config.yaml
dataset: "synthesized solo parts of chorales (CocoChorales)"
targets: ["instrument"]
kernel_size: 5
Rows from block 2 of a small audio embedding model, named by matrix and row number. Each number is 200 + 30 x the weight over its row's rms, rounded and kept within 0 to 999. All counts start at 0. After the name is the row's rms in percent of the matrix's.
After each channel's rows are labels from the 100 clips, of 14976, where the channel reaches its highest value: "top examples" is what is common among them; "peak on" is the class under the peak. Only what is clearly more common there than usual is listed. The data: synthesized solo parts of chorales (CocoChorales).
# conv: width-5 conv, stride 2 (model.blocks.2.conv.weight, 288x192x5, standardized in use, each kernel summed), inputs 0-191

conv.149,113,205,212,199,189,208,209,172,185,177,160,205,253,218,195,190,182,219,189,184,278,208,205,215,179,170,209,178,222,211,204,224,197,207,168,196,204,239,195,190,231,176,213,168,177,228,140,213,203,233,165,142,233,166,140,192,190,185,210,174,197,140,235,176,212,191,157,223,218,159,206,157,205,215,206,226,234,231,181,210,210,198,171,164,212,133,155,239,172,227,169,235,173,221,247,169,149,180,189,217,189,173,197,189,219,238,180,239,227,140,169,221,159,199,141,249,187,213,138,227,204,187,189,184,166,183,237,223,182,218,209,203,172,211,169,196,207,217,162,164,203,242,192,230,160,232,188,209,197,236,198,186,153,156,200,218,187,174,170,252,254,180,355,205,159,149,169,198,169,203,207,195,164,176,206,207,220,178,192,274,169,211,178,218,174,192,198,203,213,200,209,169,198
top examples: clarinet; note D4; note C#4; note D#4
peak on: D4

conv.74,092,231,240,152,220,213,176,214,201,208,237,158,164,182,192,190,188,210,171,188,174,189,248,235,181,234,226,195,207,238,200,169,214,205,226,159,244,126,210,166,153,198,205,197,214,251,186,214,200,207,213,190,222,283,230,175,212,220,173,223,192,248,155,222,152,255,246,163,133,206,186,212,141,177,210,201,202,212,167,204,156,184,188,170,191,182,209,210,168,202,204,147,180,184,212,205,201,237,182,197,170,180,198,181,209,186,251,215,178,289,197,215,237,152,245,166,260,111,197,215,194,202,200,216,194,184,189,184,245,160,152,206,205,181,181,130,194,182,199,197,236,194,224,191,199,162,225,193,169,278,251,190,226,260,210,186,208,201,198,202,144,159,137,224,187,214,186,195,198,187,153,175,215,193,189,164,157,208,162,182,220,164,245,175,170,206,174,212,201,220,232,193,191
top examples: bassoon; note A#3; note G3; note B3
peak on: G3; F#3

conv.138,102,189,209,178,195,215,194,203,193,174,201,165,214,162,178,182,178,208,195,179,159,212,174,181,225,199,177,187,238,180,172,220,221,210,191,194,156,182,189,178,170,214,204,198,182,168,207,163,210,186,184,260,206,220,215,171,210,273,194,221,214,223,216,204,161,192,225,204,240,244,194,221,175,211,191,222,156,164,215,179,186,217,192,282,210,207,187,168,215,132,194,176,184,205,177,188,182,135,192,234,181,248,192,196,210,122,114,178,221,206,212,182,229,204,202,195,208,220,180,184,173,248,212,197,195,180,202,248,226,214,227,225,212,228,177,149,131,141,286,248,196,162,163,212,280,212,228,188,173,216,207,238,194,217,199,215,218,199,193,190,136,104,147,181,204,222,189,130,194,188,209,227,239,219,214,254,230,232,232,168,221,236,165,167,254,189,217,174,204,171,171,221,231
top examples: viola; note F4; note D#4; note E4
peak on: F4

conv.40,097,197,210,200,154,256,209,173,175,164,172,218,286,239,210,170,191,180,193,191,252,168,174,183,203,217,184,177,206,214,204,225,175,215,193,202,228,235,146,207,238,179,225,187,156,232,158,198,187,239,172,162,238,204,200,150,174,201,210,158,210,192,263,173,227,177,191,238,219,159,203,209,186,232,185,232,218,208,166,187,171,174,147,175,193,162,196,226,187,210,210,258,203,206,220,217,124,204,176,218,181,139,193,174,208,256,212,192,210,174,194,201,177,203,183,248,176,221,172,216,230,170,216,199,162,159,241,193,212,218,226,218,169,211,142,186,237,218,135,144,238,243,188,232,161,187,206,216,194,243,232,174,174,178,190,221,169,197,225,193,241,150,297,186,137,177,194,241,184,159,205,187,178,170,199,158,160,219,180,240,151,232,165,207,172,188,211,190,252,196,196,147,194
top examples: clarinet; note D4; note C#4; note B3
peak on: D4

conv.39,103,211,181,201,203,193,216,164,213,222,162,174,233,281,189,191,182,235,169,157,252,228,229,213,211,175,201,190,200,228,236,216,204,192,207,201,192,207,197,191,250,197,174,257,196,212,223,199,181,289,214,148,195,156,195,200,231,150,222,151,171,231,218,193,178,205,235,230,190,172,208,138,157,190,184,147,269,203,202,234,143,180,196,197,220,156,169,243,202,192,213,244,133,217,245,186,154,184,151,211,142,218,208,193,207,262,202,189,226,196,161,206,161,213,196,201,170,196,216,188,226,152,212,187,195,225,134,170,212,197,211,139,175,214,180,160,164,167,172,174,230,258,190,229,185,159,156,223,191,208,173,155,193,241,221,213,213,222,178,209,240,217,278,204,196,155,201,162,198,208,163,162,178,181,201,146,169,225,175,198,191,229,198,237,177,185,201,215,200,159,224,145,187
top examples: clarinet; note G#4; note G4; note F4
peak on: G#4

conv.91,100,208,262,135,208,216,197,213,211,141,296,235,153,133,171,196,195,207,168,217,167,165,199,223,175,224,217,189,217,169,127,185,227,200,221,225,211,129,195,213,174,216,223,163,180,260,220,207,233,137,202,211,233,310,256,191,181,230,181,261,176,211,162,221,227,201,170,159,184,198,190,272,182,184,164,191,200,168,190,218,181,217,203,183,208,246,190,193,199,214,202,163,167,205,164,193,175,215,178,192,176,182,183,208,230,145,219,210,201,245,162,218,247,196,230,217,238,153,196,181,169,208,200,203,207,192,158,171,214,190,180,190,220,189,216,196,194,197,211,212,210,140,224,178,242,201,248,178,215,258,248,242,204,196,181,194,222,210,158,189,163,180,139,235,203,229,194,172,195,200,185,218,221,182,160,185,210,180,170,150,205,163,250,213,199,190,188,178,169,174,198,197,224
top examples: bassoon; note G3; note A3; note A#3
peak on: G3