config.toml
arch = "crnn"
model = "audio embedding model"
dataset = "synthesized solo parts of chorales (CocoChorales)"
train_examples = 39062
gain_aug_db = 6
n_mels = 64
hop_length = 160
input = "log_mel"
spec_augment = true
win_length = 400
targets = ["instrument"]
num_classes = 13
embedding_dim = 64
norm = "groupnorm"
activation = "relu"
weight_standardization = true
depths = [1, 1, 1]
kernel_size = 5
stem = "single"
widths = [128, 192, 288]
rnn_width = 128
rnn = "lstm"
bidirectional = true
rnn_residual = true
rnn_layers = 5
am_softmax_margin = 0.3
am_softmax_scale = 16
optimizer = "adamw"
lr = 0.0019
beta1 = 0.9
beta2 = 0.99
eps = 1e-08
grad_clip = 1.0
ema_decay = 0.99
steps = 1100
batch_size = 64
epochs = 1.8
lr_schedule = "wsd"
decay_fraction = 0.3
final_lr_fraction = 0.01
warmup_steps = 110
weight_decay = 0.4
Rows from block 2 of a small audio embedding model, named by matrix and row number. Each number is 128 + 32 x the weight over its row's rms, rounded and kept within 0 to 255. All counts start at 0.
After each channel's rows are labels from the 100 clips, of 14976, where the channel reaches its highest value: "responds to" is what is common among them. Only what is clearly more common there than usual is listed. The data: synthesized solo parts of chorales (CocoChorales). In brackets: how many of the 100, against the usual share in percent.
# conv: width-5 conv, stride 2 (model.blocks.2.conv.weight, 288x192x5, standardized in use, each kernel summed), inputs 0-191

conv.3 [175 165 123 129 123 140 147 101  75 149 172 135 114 124 102 103 135 135 104 124  77 136 148 130 178 148 118 115 145  51 110 133 163 133  75 166 131 128 130  98  96 147 115 139 159  62 102 127  99 117  87 125 151 142 124 137 144 135 133 158 114 153 127 146 130 100 101 158  86 186 168 134 129 142 130 108 156 109 121 142 107  53  84 119 110 145 153  82 189 117  84 140 136 139 117 114 188 135 108 124  55 120 104 142 140 165 164 121 137 108 137 124 110 115 155 149 127  51 165 126 140 134 127 120  69 221 133 118 129 154 156 115  72  99 118 167 143  29  43 144 134 160 111  75 169 142 138 140 164 208 163 142 100 137 127 120 120 149 130 140  65 118 149  76 148 158 143 159 110 158 135 115 120 115 110 113  90 124 161  83  38 158  61  54 146 115 164 124 138 189  65 114]
responds to: bassoon (52 vs 8.3); note A#3 (33 vs 10.5); flute (32 vs 8.5)

conv.264 [156 197 131  78 120 116  77  90 120 143 104 132 134  96  77  72 135 139  67 176 142 105 143 154 140 100 143 150 151 140 144 166 142 117  93 112 104 136  95 150 117 172  65  81 184  48 118 136 140 100 150 150 206 138 105 120 155 141 187  77 108 194 126  87 116 123 187 192 146 146 136 124 136  68 133 174 112 112 141 122 132 114 150 165 105 108 166  99 156 103 136  81 143 129  83 110 141  95  91  90 119 154  90 214 141 110 143 193 152 142 183 150 126 149 201 192 125  62 107 153 164 135 146  97 124  99 112 156 138 164 122 138 103  81 109 128 141 111 103 149 129 124 103 148 171 193  97 115 203 168  97 141  99 148 142 100  95  92 130 137  62 172 158 116 116  82  77 115  82 114 121 128 123 161 121 153 129 104  92 147 146 113 132 101 166 113 121 102 111 147 116 162]
responds to: bassoon (55 vs 8.3); double bass (33 vs 1.9)

conv.97 [138 167 141 104  95 134 111 139  86 138 112 154 150 136 140 108 133 121 108 195 158  74 129 110 134 113 132 122 114 175 140 150 166  97 132 150 144 125 130 194 147 170 111  93 164  57 142 155 158  99  71 115 141  95 129 118 133 169 128 117 116 162  94 121  86  89 176 161 106 153  98 151 162  68  97 190  72 122 167 135 151 154  68 165  46 127 186 134 185 133 176  97 164 137 128 122 134  92 112 117 127 143 152 163 176 120 109 183 127 129 145 134 126 120 167 128 163  74  77 146  96 142 116  98 110  59  86 128 126 149  68 113  91 153 145 181 170  85  94 176 176 145 113  77 171 144 144 123 143 134  67  85  78 137 143 104 122 108 112 211 110 236 175  76 131 116 159 119  97 111 125 105 120 124 115 128 111 112  93 119 161 124 162  78 158 117 135 116 106 169  96 130]
responds to: clarinet (99 vs 8.8); note A#4 (47 vs 11); note G#4 (43 vs 9.5)

conv.210 [166 187 109 151 146 121 133 124 150 135  83 129  71 105 133 108 166 122  83 154 106 175 230  89 115 167 148 165 134 120 124 121  57 119 114 128  97 146  93 132 109 183  80  92 186  77 175 160  79 101 138 186 174 154 130  70 163 107 169  96 115 127 179  78 180 101 107  89 132 112 129 125 112 142 127  98 175 112 129 134 109 135 103 108 112  88 152  93 144  93 121  57 111 159  68 135 140 118 137 131 103 114 116 199  84 142 215 127 181  96 165 132  91 152 149 235  79  96 159  72 163 116 104 121  92 140 128 125  97  68 135 135 113  93  97 135 123 120 132 117 108 130 131 133 129 138 110 120 234 160 138 142 117 109 124 123 104  69 179 120 109 120 147  90 133 108  91 130 105  80 131 122 114 132 153 141  98 104 143 151 109 131 117  95 130  97 114 109 132 142 162 122]
responds to: bassoon (91 vs 8.3); note D4 (40 vs 12.5); note B3 (37 vs 9.7); note A3 (35 vs 8.5)

conv.208 [103 158  92 107 170 123 135 121  83  99  90 207 127 135 147 118 170 132 107 158 119 176 166 104  91 169 140 181 127 110 153 133  99 108 129 127 145 123 106 127 141 128 108  95 183 127 176  95  95 126 118 209 171 144  82 115 123  87 148 109 115 125 147 106 153 113 116 120 130 108  95  73 121 175 165 119 187  94 114 145 152 134 120 150 122  85 120  99  97 113 132  89 138 191  85  96 100 132 206 141 100 134 145 185  97  96 181 122 157  93 194 117  92 146 136 164 107  99 160 114 113  95 102 114 133 134 173 125 113  95 136 118 180 119 105  82  81  88 104 103 123  80 203 122  59 126 122 133 204 142 146 128 109 149 110 130  80  80 169 112  99 174 154 113  93  99  67  90 105 101 122 107 125 114 119  96 108  96 194 124 162  55 113 104 141 139  80 218 154  92 164 125]
responds to: bassoon (48 vs 8.3); double bass (40 vs 1.9)

conv.201 [146 123 123 124 152  85 125  97 166 124 105 112 107 139 145 149 177 128 149 106 130 165 176 120 113 164 180 146 125 142 116 110  48 141 127 122 121 126  85 116 111  99 101 129 169 146 180 125  70 148 135 170 168 105 139 130 124  77 111  65 125  75 185 144 180 129  77  47 134  74 156 161  73 158 131  99 186  95 136 144 120 182  63 115 169  72 123 117  98  71  83 123  96 156 109 162 133 124 160 147  85  88 128 129  83 171 190  64 164 139 153 137 124 132  86 173  92 132 187 125 135 111 133 127 173 144 151 134 137  74 132 160 104 131 152 140 111 101 118 100  61 145 156 101 126 125  87 122 192 122 132 140 136 150  93 118  88  76 173  79 154  96 113 159 111  80 114 112 156  48 108 134 138 101 120 136 100  78 163 154  84 158 130  94  84  99 133 151 146 112 192 120]
responds to: bassoon (73 vs 8.3); note A3 (33 vs 8.5); note B3 (32 vs 9.7); note C#4 (31 vs 12)

conv.8 [163 166 104 122 130  95  94  87 111 134 126 143 128 115 139 119 157 119 120 170 146 178 187 136  90 147 153 166 140 120 126 170 137 109  90 101 128 142 127  77 119 116  88  93 181  78 156 104 109 128 157 179 139 120 115 125 157  71 150  77 103 123 136 113 144  74  86 142 124 130 123 114  99 162 136 124 205 115 123 130 152 120 156 148  79  63 156  89 148  92  65  39 152 199  59 105 144 107 138 102 132 121 108 173 124 126 201 128 126 102 176 126  99 119 142 144 110  66 147 129 142  99 125 105 125 135 160 118 138 127 102 116 133  98 101 115  84 134 124 130 129 138 132 129 164 170 107 129 218 144 134 105 104 183 103 118  87  52 199 114  80 176 127  71  92  67  67  91 163 142 145  98  99 110 165 176  92 109 188 111 110 138  61 102 118 107 111  99  88 162 153 151]
responds to: bassoon (54 vs 8.3); double bass (25 vs 1.9)

conv.72 [126 149 125 146 146 107 108 121 111 125 154 179  86 131 126 130 130 125 138 119  74 181 159 120 145 174  73 158 141  40 143  79 119 152 134 169 150  96 124  80  63 124  99 131 158 138 124 119  77 134  80 155 125 135 129 121 131 112 114 154  92 105 133 171 157  95  87 107  60 128 180 137 117 161 168  85 196 125 115 129 116  80  84 122 166 109 132  75 147 122 115 138 112 158 106  60 178 147 132 120  87  70 115 134  89 190 199  91 126  86 124  96 113 118 131 151 135 126 208  77 122  98  99  90 132 228 161  85 147  94 176 122 147  90 144 137 140  88  99  86 100 160 178  96 115 108 110 151 149 169 161 133 140  79  77 114  76 120 191 152 109 157 111 110 101 102 127  96 148 128 165 115 105  90 122 124  90 120 186  66  74 156 104 123 127 131 117 151 155 121 111  97]
responds to: bassoon (31 vs 8.3); double bass (28 vs 1.9)

conv.135 [145 134 112 101 105 129  98 124 122  92 121 150 183 109 106 126 152 116 127 206 170  93 118 127 106 114 116 114 149 141 139 170 174  97 134  99 111 146 126 155 129 150 112  88 144  50 102 154 165  91 124 125 108  81 125 136 151 143 106 102 102 193 118 121 103  99 184 183 145 158  65 124 159  79  92 187 103 110 166 118 139 116 132 147  47  87 191 103 160 114 162  51 137 151  95  96 117  98 111  86 129 157 132 168 189  89 119 164  87 124 158 128 146 100 182 132 125  65 106 168 152 148 142  99 111  92 113 142 161 157 108  96 101 121 108 125 129 103 123 163 178 111 119 142 177 149 166 128 148 107  66  91  85 173 149 109 112  74 150 174  97 238 147  84  90 102 118 114 110 128 107  89 106 148 163 162 142 109 119 113 197  86 158  83 145 133 156  87  96 156  89 154]
responds to: clarinet (98 vs 8.8); note F4 (40 vs 9); note G4 (30 vs 7.2); note G#4 (29 vs 9.5)

conv.151 [156 191 143  86 151 105 147 120  56 196 161 113  93 131 119 127  94 135 152  87 114  84 123 163 160 112 109 138 104  60 120 166 171 150 104 156 131 120 138 104 150 159  82 131 173 110 124 140  92  97 171 127 215 150  87  87 154 164 220 146 141 141 121 132 110 117 109 149 153 179 196 108 142  97 143 122  66 114 106 120 116  86 131 123 128 158 123  97 165  90 114 172 129  63 171 139 172 149  80 113  80 147  91 165  91 141 102 141 173 167 139 208 162 161 168 171 140  81 102 120 120 131 112  94  53 137 112 142 112 136 134 120  87  97 124 158 134 119 129 134  89 137  75 119 129 172 117  93 163 215 138 136 124 130 143 107 100 171  88 128  90  63 155 123 148 100 163 114  37 153 139 127 100 143  95 126  86 117  98  92 129 149 122 114 145  91 112 132 140 139 100 147]
responds to: bassoon (56 vs 8.3); flute (43 vs 8.5); note A3 (31 vs 8.5); note A#3 (28 vs 10.5)

conv.107 [ 66 111 123 145 173 153  89 162  97 137 103 198 137 109 115 128 153  94 114 174 161  96 126  97 128 113  87 142 122 164 193 123  97  86 173 129 121  99 126 198 116 180 133 102 119 113  82 176 196 120  63 116 128 134 111  90 121 165  87 125 145 190  99 117 115 127 180 130 121 105 100  98 164  81 145 168  94 129 156 101 141 123 114 130  69 115 133 133 109 144 221  81 136  97 136  82  72  94 161  94 138 137 168 100 166  73 102 172 139  88 110 123 162 144 147 115 130 140 107 127 136 153 113 124 100 108 108 131 152 104 124 121 149 115  97 121 148 127 124 133 155  91 173 129 109  93 154 119 119 102  88  97 129 109 174 124 148 131  94 173  94 171 121 103 134 138 133 124  93  88  79 153  88 199 147 170 166 128 106 112 219  46 186 135  74 166  93 129 104  88  56 121]
responds to: clarinet (100 vs 8.8); note D5 (43 vs 8.2); note E5 (30 vs 8); note D#5 (30 vs 9.4)

conv.182 [156 156  89  55 214  83 134 109  38 165 152 176  94 131 122 111 135 127 137 120  93 130 135 101 124 119 119 158 134  87 143 161 127 142 120 118 121 118 125  98 121 137  49 106 213 108 155  87 128 110  78 191 209 188  55 131 132 131 180 119 114 128 137 130 130  58 104 125 105 136 166  95 126 111 127 151 126 119 132  90 154 128  62 143 147  93 125  95 105 104 125 104 141 125 111 100 136 100 141 103  99 155 141 170 128 165 115 128 183  80 193 152 127 150 125 187  91 107 134 172 137 125 100 118 113 127 163 140 104 108 130 139 154  74 103 123  86 119 113 158 113 132 198  95  52 142 175 156 220 182 190 122 115 159 110 152  91  89 114 116  91 141 169 120 150 103 136  82 100 100 129 136 109  95  80  92 104  99 148 113 152 113 123  99 104 132  97 172 108 124 124 106]
responds to: double bass (34 vs 1.9); note C#4 (33 vs 12); instrument: horn (25 vs 7.1)

conv.75 [149 117  72 171 148  95 133 133 154 106 120 116 108 145 148 127 156  96 134 119 104 239 213 131 137 188 104 144 163  97 125 128  84 151 145 161 110 144 119  93 107 128 147 135 147 137 118 139 105 144  94 148 109 121 147 112 121  76  96  98 157  89 177 133 224 141  91  44 104  98 141 113  91 199 154 103 229 141 114 120 113 114 143 101 144 108 133 140 128 123  96  85  93 182 122 111 151 106 162 130 150 110 132  94  93 185 185  74 174  67 113 117  99 145  96 168  83 161 190 110 122  80  88  95 112 141 136  72 108  60 127  81 139 118 106 131 120 137 120 125 119 148 145 123  91 102  87 112 136 125 115 105 136  90  86 117 139 127 188  78 121 116 105 124 119 156  82 143 136  58  79  78  71 103 122 117  75 121 164  99 103 169 123 145 117 126 127 143 144 143 131 112]
responds to: bassoon (61 vs 8.3); double bass (25 vs 1.9)