config.toml
input = "log_mel"
num_classes = 13
activation = "relu"
stem = "single"
rnn_width = 128
rnn_residual = true
rnn_layers = 5
beta1 = 0.9
grad_clip = 1.0
ema_decay = 0.99
final_lr_fraction = 0.01
Rows from block 2 of a small audio embedding model, named by matrix and row number. Each number is 128 + 24 x the weight over its row's rms, rounded and kept within 0 to 255. All counts start at 0.
Before each channel's rows are labels from the 100 clips, of 14976, where the channel reaches its highest value: "strongest on" is what is common among them. Only what is clearly more common there than usual is listed. The data: synthesized solo parts of chorales (CocoChorales).
# conv: width-5 conv, stride 2 (model.blocks.2.conv.weight, 288x192x5, standardized in use, each kernel summed), inputs 0-191

strongest on: trombone; note G#4; note A#4; note A4
conv.142 [160 109 109 170 109 134  95 118 128  74 144  79 169 119 113 124 131 117 133 155 113 167 131 152 108 149 100 124 178 103 119 124 122 162 136 134 103 152 127 109 115 114 167 133  87 147  99 141 158 165 105 109  81 133 166 165 112 115  81 103 138 121 120 143 151 147 101 114  91 130 117 135 106 133 110 138 159 132 134 120 127 125 126 126 139  69 142 133 141 132  92  97 124 162  85 111 138 108 104  93 118 123 130 125 161 162 146  89 115  98 130  86 121 114 120  99 107 164 145 155 110 110 121 124 151 122 117 116 129 149  88 108 124 120 120 129 132  96  90 141 152 153 115 120 115 101 143 151  96  87 127 127 156 111 137 145 130  99 151  96 150 128  93 145  80 120  92 112 183 119 122 113 102  81 112 125 131 117 130  94  81 168 123 117 129 110 176  76 137 147  85 126]

strongest on: trombone; saxophone
conv.237 [160 104 132 178  79 130 116 136 185  89  83  74 159 130 148  89 114 104  97 147 131 164 158 143 116 125 136 112 176 149 137 110 109 138 102 130  89 147  96 142 124 134 204 155 102 144 127 107 153 149 116 112 101 130 152 178 119 101  93 108 186 110 140  83 168 181 117  99 107 116  86 116 128 158 120 134 160 155 121 117 118 142 147 115 102 129 153 141 114 165 123  96 130 137 133 132 113 117 118 116 164 117 133 129 147 135 136 119 154 104  82  94  68 139 104 138 110 156 150 139 115 116 133 143 140 108  90 131 117 117 104 120 130 104  86 139 115 141 137 139 140 145  73 140 131 105 151  96 113 108  95 141 154 138 103 119 148 105 144 111 132 115  96 127 124 135  97 128 133 106  85 115 128 109 140 132 160 124 131 142 123 139  96 139 116 131 164  88 128 139 116 117]

strongest on: bassoon; horn; note A3
conv.120 [162 158  96 164 132 121 118 110 147 133 102 113  94 101 118 121 143 110  99 137 111 172 176 110 110 146 143 144 155 126 122 125  89 126  81 130  99 143 112 121 112 161 101 127 176 101 152 152  99 118 124 157 173 133 152 102 155 109 168 106 116 106 166 108 175 107 111  82 123 106 132 128 111 130 135 109 189 103 120 131 105 135  88 122 134  94 155  92 137 104 125  78 132 152 107 126 127 117 128 112 100 112 108 163  98 138 189 118 148  85 140 124  72 131 137 183  73  99 159  97 153 120 123 100 104 158 128 124 127  76 148 128 112 108  95 125 139 114 122 117 131 125 131 138 139 141 120 133 194 147 132 137 130 107 118 113 123  81 172 128 121 126 140 124 127 105  94 118 124 100 112 118 131 110 157 163 107  83 147 143 104 127 119 109 120 115 125 107 133 142 139 135]

strongest on: trombone
conv.140 [171  88  89 149 149 137  99 116 170 101 114 129 153 105 100  99 123 110 115 150 138 207 144 120 127 136 138 110 185 142  93 129 119 150 104 140 102 154 123 147 123 113 153 148 133 131 134 120 159 135 111 140 126 113 122 150 104 146  94 105 148 108 154  95 181 165 126  56 107 129 100 123 114 140 150 114 211 101 115 124  98 138  83 123 112 131 138  87 134 128 142  97 105 170 123 113 152 110 144  94 110 131 109 123 140 154 158 101 140 117 122 114  81 120 113 134  51 133 151 141  96 127 114 133 138 147 147 142 102 109 146 120 122  96 112 124 108  86 104 148 155 133 147 101 107 105 135 128 126 112 110 134 161 137 131 120 118 105 150 115 139 137 116 141  92 102 100 114 125 101  76 105 109 142 106 103 140  89 166 120 136 129 118  93  97 118 146 142 126 147 119 112]

strongest on: clarinet; note F4; note G#4; note F#4
conv.73 [139 151 127 133 118 151 111 137 122  94 123 164 141 136 121 110 157 114 111 191 139 153 166 121 115 142 126 141 143 142 149 136 127 115 139 143 140 149 124 160 115 149 120  92 154  93 132 145 151 131  70 132 114 116 142 135 108 136  96  93  89 157 123 128 128 104 151 151  96 141  81 127 123 113 115 156 152 124 141 122 129 124  91 132  72  85 170 119 152 122 149  70 145 172  74  97 123  98 138  89 118 118 136 145 154 108 159 148  98  94 138 108 122 107 185 136 125  98 135 128 113 118 113 115 129 120 120 109 138 137 102 108 137 116 119 123 140  93  89 136 154 132 135 103 141 118 126 144 154 111 100  82  98 125 140 127 140  89 174 180 123 243 150 114 107 121 121 126 142 106  97 108  99 119 135 140 109 108 145 104 143 109 144  98 138 133 131 109 106 146 102 122]

strongest on: trombone; note G#4; note G4; note A4
conv.62 [187 129  98 208  82 148 109 132 172 127 101  70 148 142 143 114 119 116  93 150 119 181 165 129 131 136 120  94 180 135 125 118 103 134 116 142  64 149 101 129 128 151 157 135 124 134 102 136 161 153  72 116 141 126 178 135 141 104 114 115 157 100 146  92 164 160 109  66  86 126 116 127 106 154 115 128 171 136 132 120 104 127 132 111  92 135 155 125 140 136 107  98 104 141 102 111 142 113 114 108 137 105 136 128 142 145 159  89 145  82 114 129  82 129 114 149  81 138 136 119 129 123 117 143 119 129  88 134 115 107 125 133 103 106  97 136 128 108 100 141 151 141  71 126 132 131 132 130 131 148 105 139 174 116 123 140 137 105 159 102 125 115 115 125 128 140 105 144 132  95 105 120 119 111 134 126 142 119 119 137 113 158 110 118 125 136 156  75 133 166  87 107]

strongest on: clarinet; note G#4; note F#4; note A#4
conv.199 [107 167 141 128 131 149 149 121  93 116 101 179 123 107 124 119 138 102 114 168 129 128 142 149 117 132 103 177  94 144 187  89  99 109 148 131 144 116 123 181  99 153 117 150 132 114 119 146 148 117 123 135 119 119 113  76 117 169 146 127 107 137 111 123 115 121 153 185 151 102 141 108 117 103 124 165  90 145 164  95 122 119 115 142 138  86 129 119 134 119 183 105 171 127  96  92 119 132 139  77 102 119 134 147 131 106 134 185 115  97 149 119 160 116 172 133 163 106 115 123 115 146 131 109 114  90 166 133 132 140 102 123 144 117  96 113 135 155 150 117 129 100 144 116 131  90 110 134 136 132 159 125 123 106 192 141 120 114 150 177 101 181 141 143 110 108  99 118 113 127 164 125 105 153 103 123 118 163 101 109 161 108 156 153 126 140  94 116 101  99  96 110]

strongest on: bassoon; double bass
conv.13 [135 143 106 123 133 114 135 113  84 120 139 161  86 113 115 136 171  99 139 132 101 165 177 120 114 160  95 161 129  84 134 132  85 140 136 124 140 125 135 120 122 143  94 122 165 139 140 130  90 125 102 188 133 134 116 114 123 106 126 105  94 126 138 145 159  76 106 127 109 105 143 117  85 146 139 131 180 123 139 118 133 118 132 130 172  89 133 108 141 110 112 109 134 178 100  92 152 117 150 109 128  89 129 136  78 161 192 130 129  98 165 117 122 122 143 151 118 137 159 100 124 102  99 100 134 134 170  87 118 118 119 114 148 103 126 115 103 112 113 103 111 151 165 131 109 128  84 120 177 134 170 107 100 110 138 130 113 103 181 122 137 159 121 131 106 120  93 110 141 102 150 109  89 113 122 115  87 131 165  75  92 162 135 125 145 130 100 142 109 146 118 127]

strongest on: bassoon; note C4; note C#4
conv.226 [180 165 106 136 113 125 136 119 141 141 104  82 155 148 137 113 120 129 107 105 115 147 158 165 132 115 124 129 156 122 105 138 132 158  96 129  80 136 110 102 139 115 160 147 153 132 129 110 138 137 128 152 158 163 105 168 132 106 142 119 171 107 135  75 135 158  97 138 120 148 126  85 117 100 104 134 118 119 142 109 129 113 114 131 122 131 141 106 126 140  85 103 143 124 129 122 152 127 139 103 128 136 123 157 145 154 112 127 170 116 146 144  88 157 104 144 110 137 117 160 124 129 162 115 127  84 129 183  76 133  94 131 103  86  73 105  95 125 122 202 133 145  94 145  95 151 156 109 161 151 122 160 164 152 119 128 151 121 110  97 123  90 141 152 149 129 124 131 108  97 103 123 126 103  74  72 144  91  89 146 102 146  96 105 131 115 161 114 109 165 104 128]

strongest on: double bass; note B3; instrument: bassoon
conv.121 [ 88 114 110  93 181 129 102 147  99 129 126 210 147 123 129 135 145 116 132 116 161 133 130 115 123 128 102 145 111 135 141 157 143  98 136 115 151  90 122 151 135 125 106 122 179  98 125 125 149 114 109 157 141 116  81 121 115 147 123 136 116 152 124 130 137  91 143 116 128 124  93  88 174 136 150 154 138  96 135 110 119 115 107 134  89 122 119 121  90 123 175 115 120 155 139  93 104 135 172 121 129 141 140 112 155 112 120 124 118 111 127 121 154 124 100 120 109 100 140 129 122 129 118 104 121 150 165 124 159  99 162 112 162 114 106 124 127 105 131 147 134 100 208 119  89 116 180 136 160 130 133 115 104 143 124 126 104 103 137 138 110 181 137 101 123 108 121  93 101 122 117  94 104 150 135 131 142  94 184  88 187  69 168 108 103 122 105 186 124 113 114 123]

strongest on: clarinet; note G#4; note G4; note A4
conv.194 [130 145 121 124 111 143 127 126 115 109 142 150 152 124 123 129 150 123 134 203 144 107 122 133 124 117 113 123 133 148 147 127 139 127 147 146 137 144 138 170 125 145 119  99 139  87 115 158 159 128  54 117 114 120 138 133  77 154 127 122 106 148 107 137  95 115 164 171 104 149  98 124 153  88  94 178 109 124 154 129 140 127  63 168  80 127 160 132 158 137 168  88 166 149 119  86 117 100 121 101 113 129 138 149 166 103 109 149  94  96 139 122 143 116 170 115 135 104  95 144  95 141 138 112 122  98 113 121 117 147  90 111 108 129 128 135 165  86  99 145 151 131 129  95 155 110 149 158 133 117  94 113 109 119 141 118 138 116 130 191 126 201 159 111 108 119 132 131 129 145 124 103 105 134 117 130 115  97 120 109 156 111 156  90 153 138 140 103 110 145  77 132]

strongest on: double bass; note G#3; note C4
conv.102 [ 66 102 117 122 139 131 157 163  87 143 158 109  99 144 141 146 140 102 160  88 127 124 118 103 136 111  91 119  82  93 139 138 124 127 181 117  98 102 147 129 145 126 128 100  89 156  75 148 106 148  99 110 114 142 117 114 111 127 107 115 137 116 103 160 120 118 117 111 129 109 150 112 134 124 122 133 106 157 139 108 145 137 167 130 165 155  76 182 107 153 115 117 111  87 132 105 121 122 133 105 174 128 149 100 109 135  98 121 135 114  98 146 148 134  96 126 119 177 100 102 125 134 126 161 147 103 128 116 152 110 115 146 158 153 130 105 115 176 152 103 100 121 153 170 117 102 119 147  84  99 139 112 118 115 135 140 156 138  98  93 128  77 109 117 173 175  97 165 160 114 141 150 129 140 139 147 135 155  91  96 151 130 153 163 126 157  95  98 110  97 103 133]

strongest on: viola; note C5; note A#4; instrument: violin
conv.22 [130  92 134 115  93 139 143 127 110 144 127  93 137 139  98  98 102 143 111 106 108  88  75 134 175 142  89 100 140  97 105 148 157 133 119 150 123 135 145 115 143 161 185 122  87 150  92 151 136 124 164  97 147 140 130 146 145 128 147 146 131 132 116 115 104 147 131 150 147 160 175 120 101 140 160 116 111 126 115 134 129  99 170 123 174 165 128 139 149 126  96 125 124  84 110 113 170 131  69 100 127 135  94 132 123 129 101 147  77 130  91 143 126 122 134 118 151 107 115 135 131 144 163 127 121 180 126 172 141 171 166 122 118 105 108 127 105 145 127 167 118 146  67 137 158 133  85 102  74 165 149 164 140 119 141 140 140 139 106  92 102  89 111 129 149 135 117 157 127 155 148 143 114 135 129 136 175 160 125 127 147 137  89 115 129 115 169 103 135 154 118 141]

strongest on: viola; flute
conv.276 [133 131 161 123 108  99 135  92 123  99 118 138 119 164 150 132 122 156 138  86 104 130 113 186  84 158 124 143 125 112 127  90  99 133 119 100 197 112 122 117 112 116 144 189 106 147 171 110 108 127 161 131  77 116 133 116  87 109 130 156 119 113 121 104 121 134 112 150 132 102 112 148 115 165 127 112 124 122 120 153 118 101 141 125 181 128 120 113 117 112 108 202 146 141 159 128 104 175 119 172 102 106 112  95 109 113 137 126 115 158 125 109 151 101 121  94 197 120 153 126  96 113 136 107 119 127 166 116  92 129 114 102 136 124 154 129 129 132 124 132 119 117 124 108 105 119  89 107  86 120 154 144 116 108  94 126 105 161 149 149 158 113 108 179 105 104 168 116 113 155 138  94 117 119  78  93 107 132 130 122 102 127 122 154 112 119 126 149 163 112 159  89]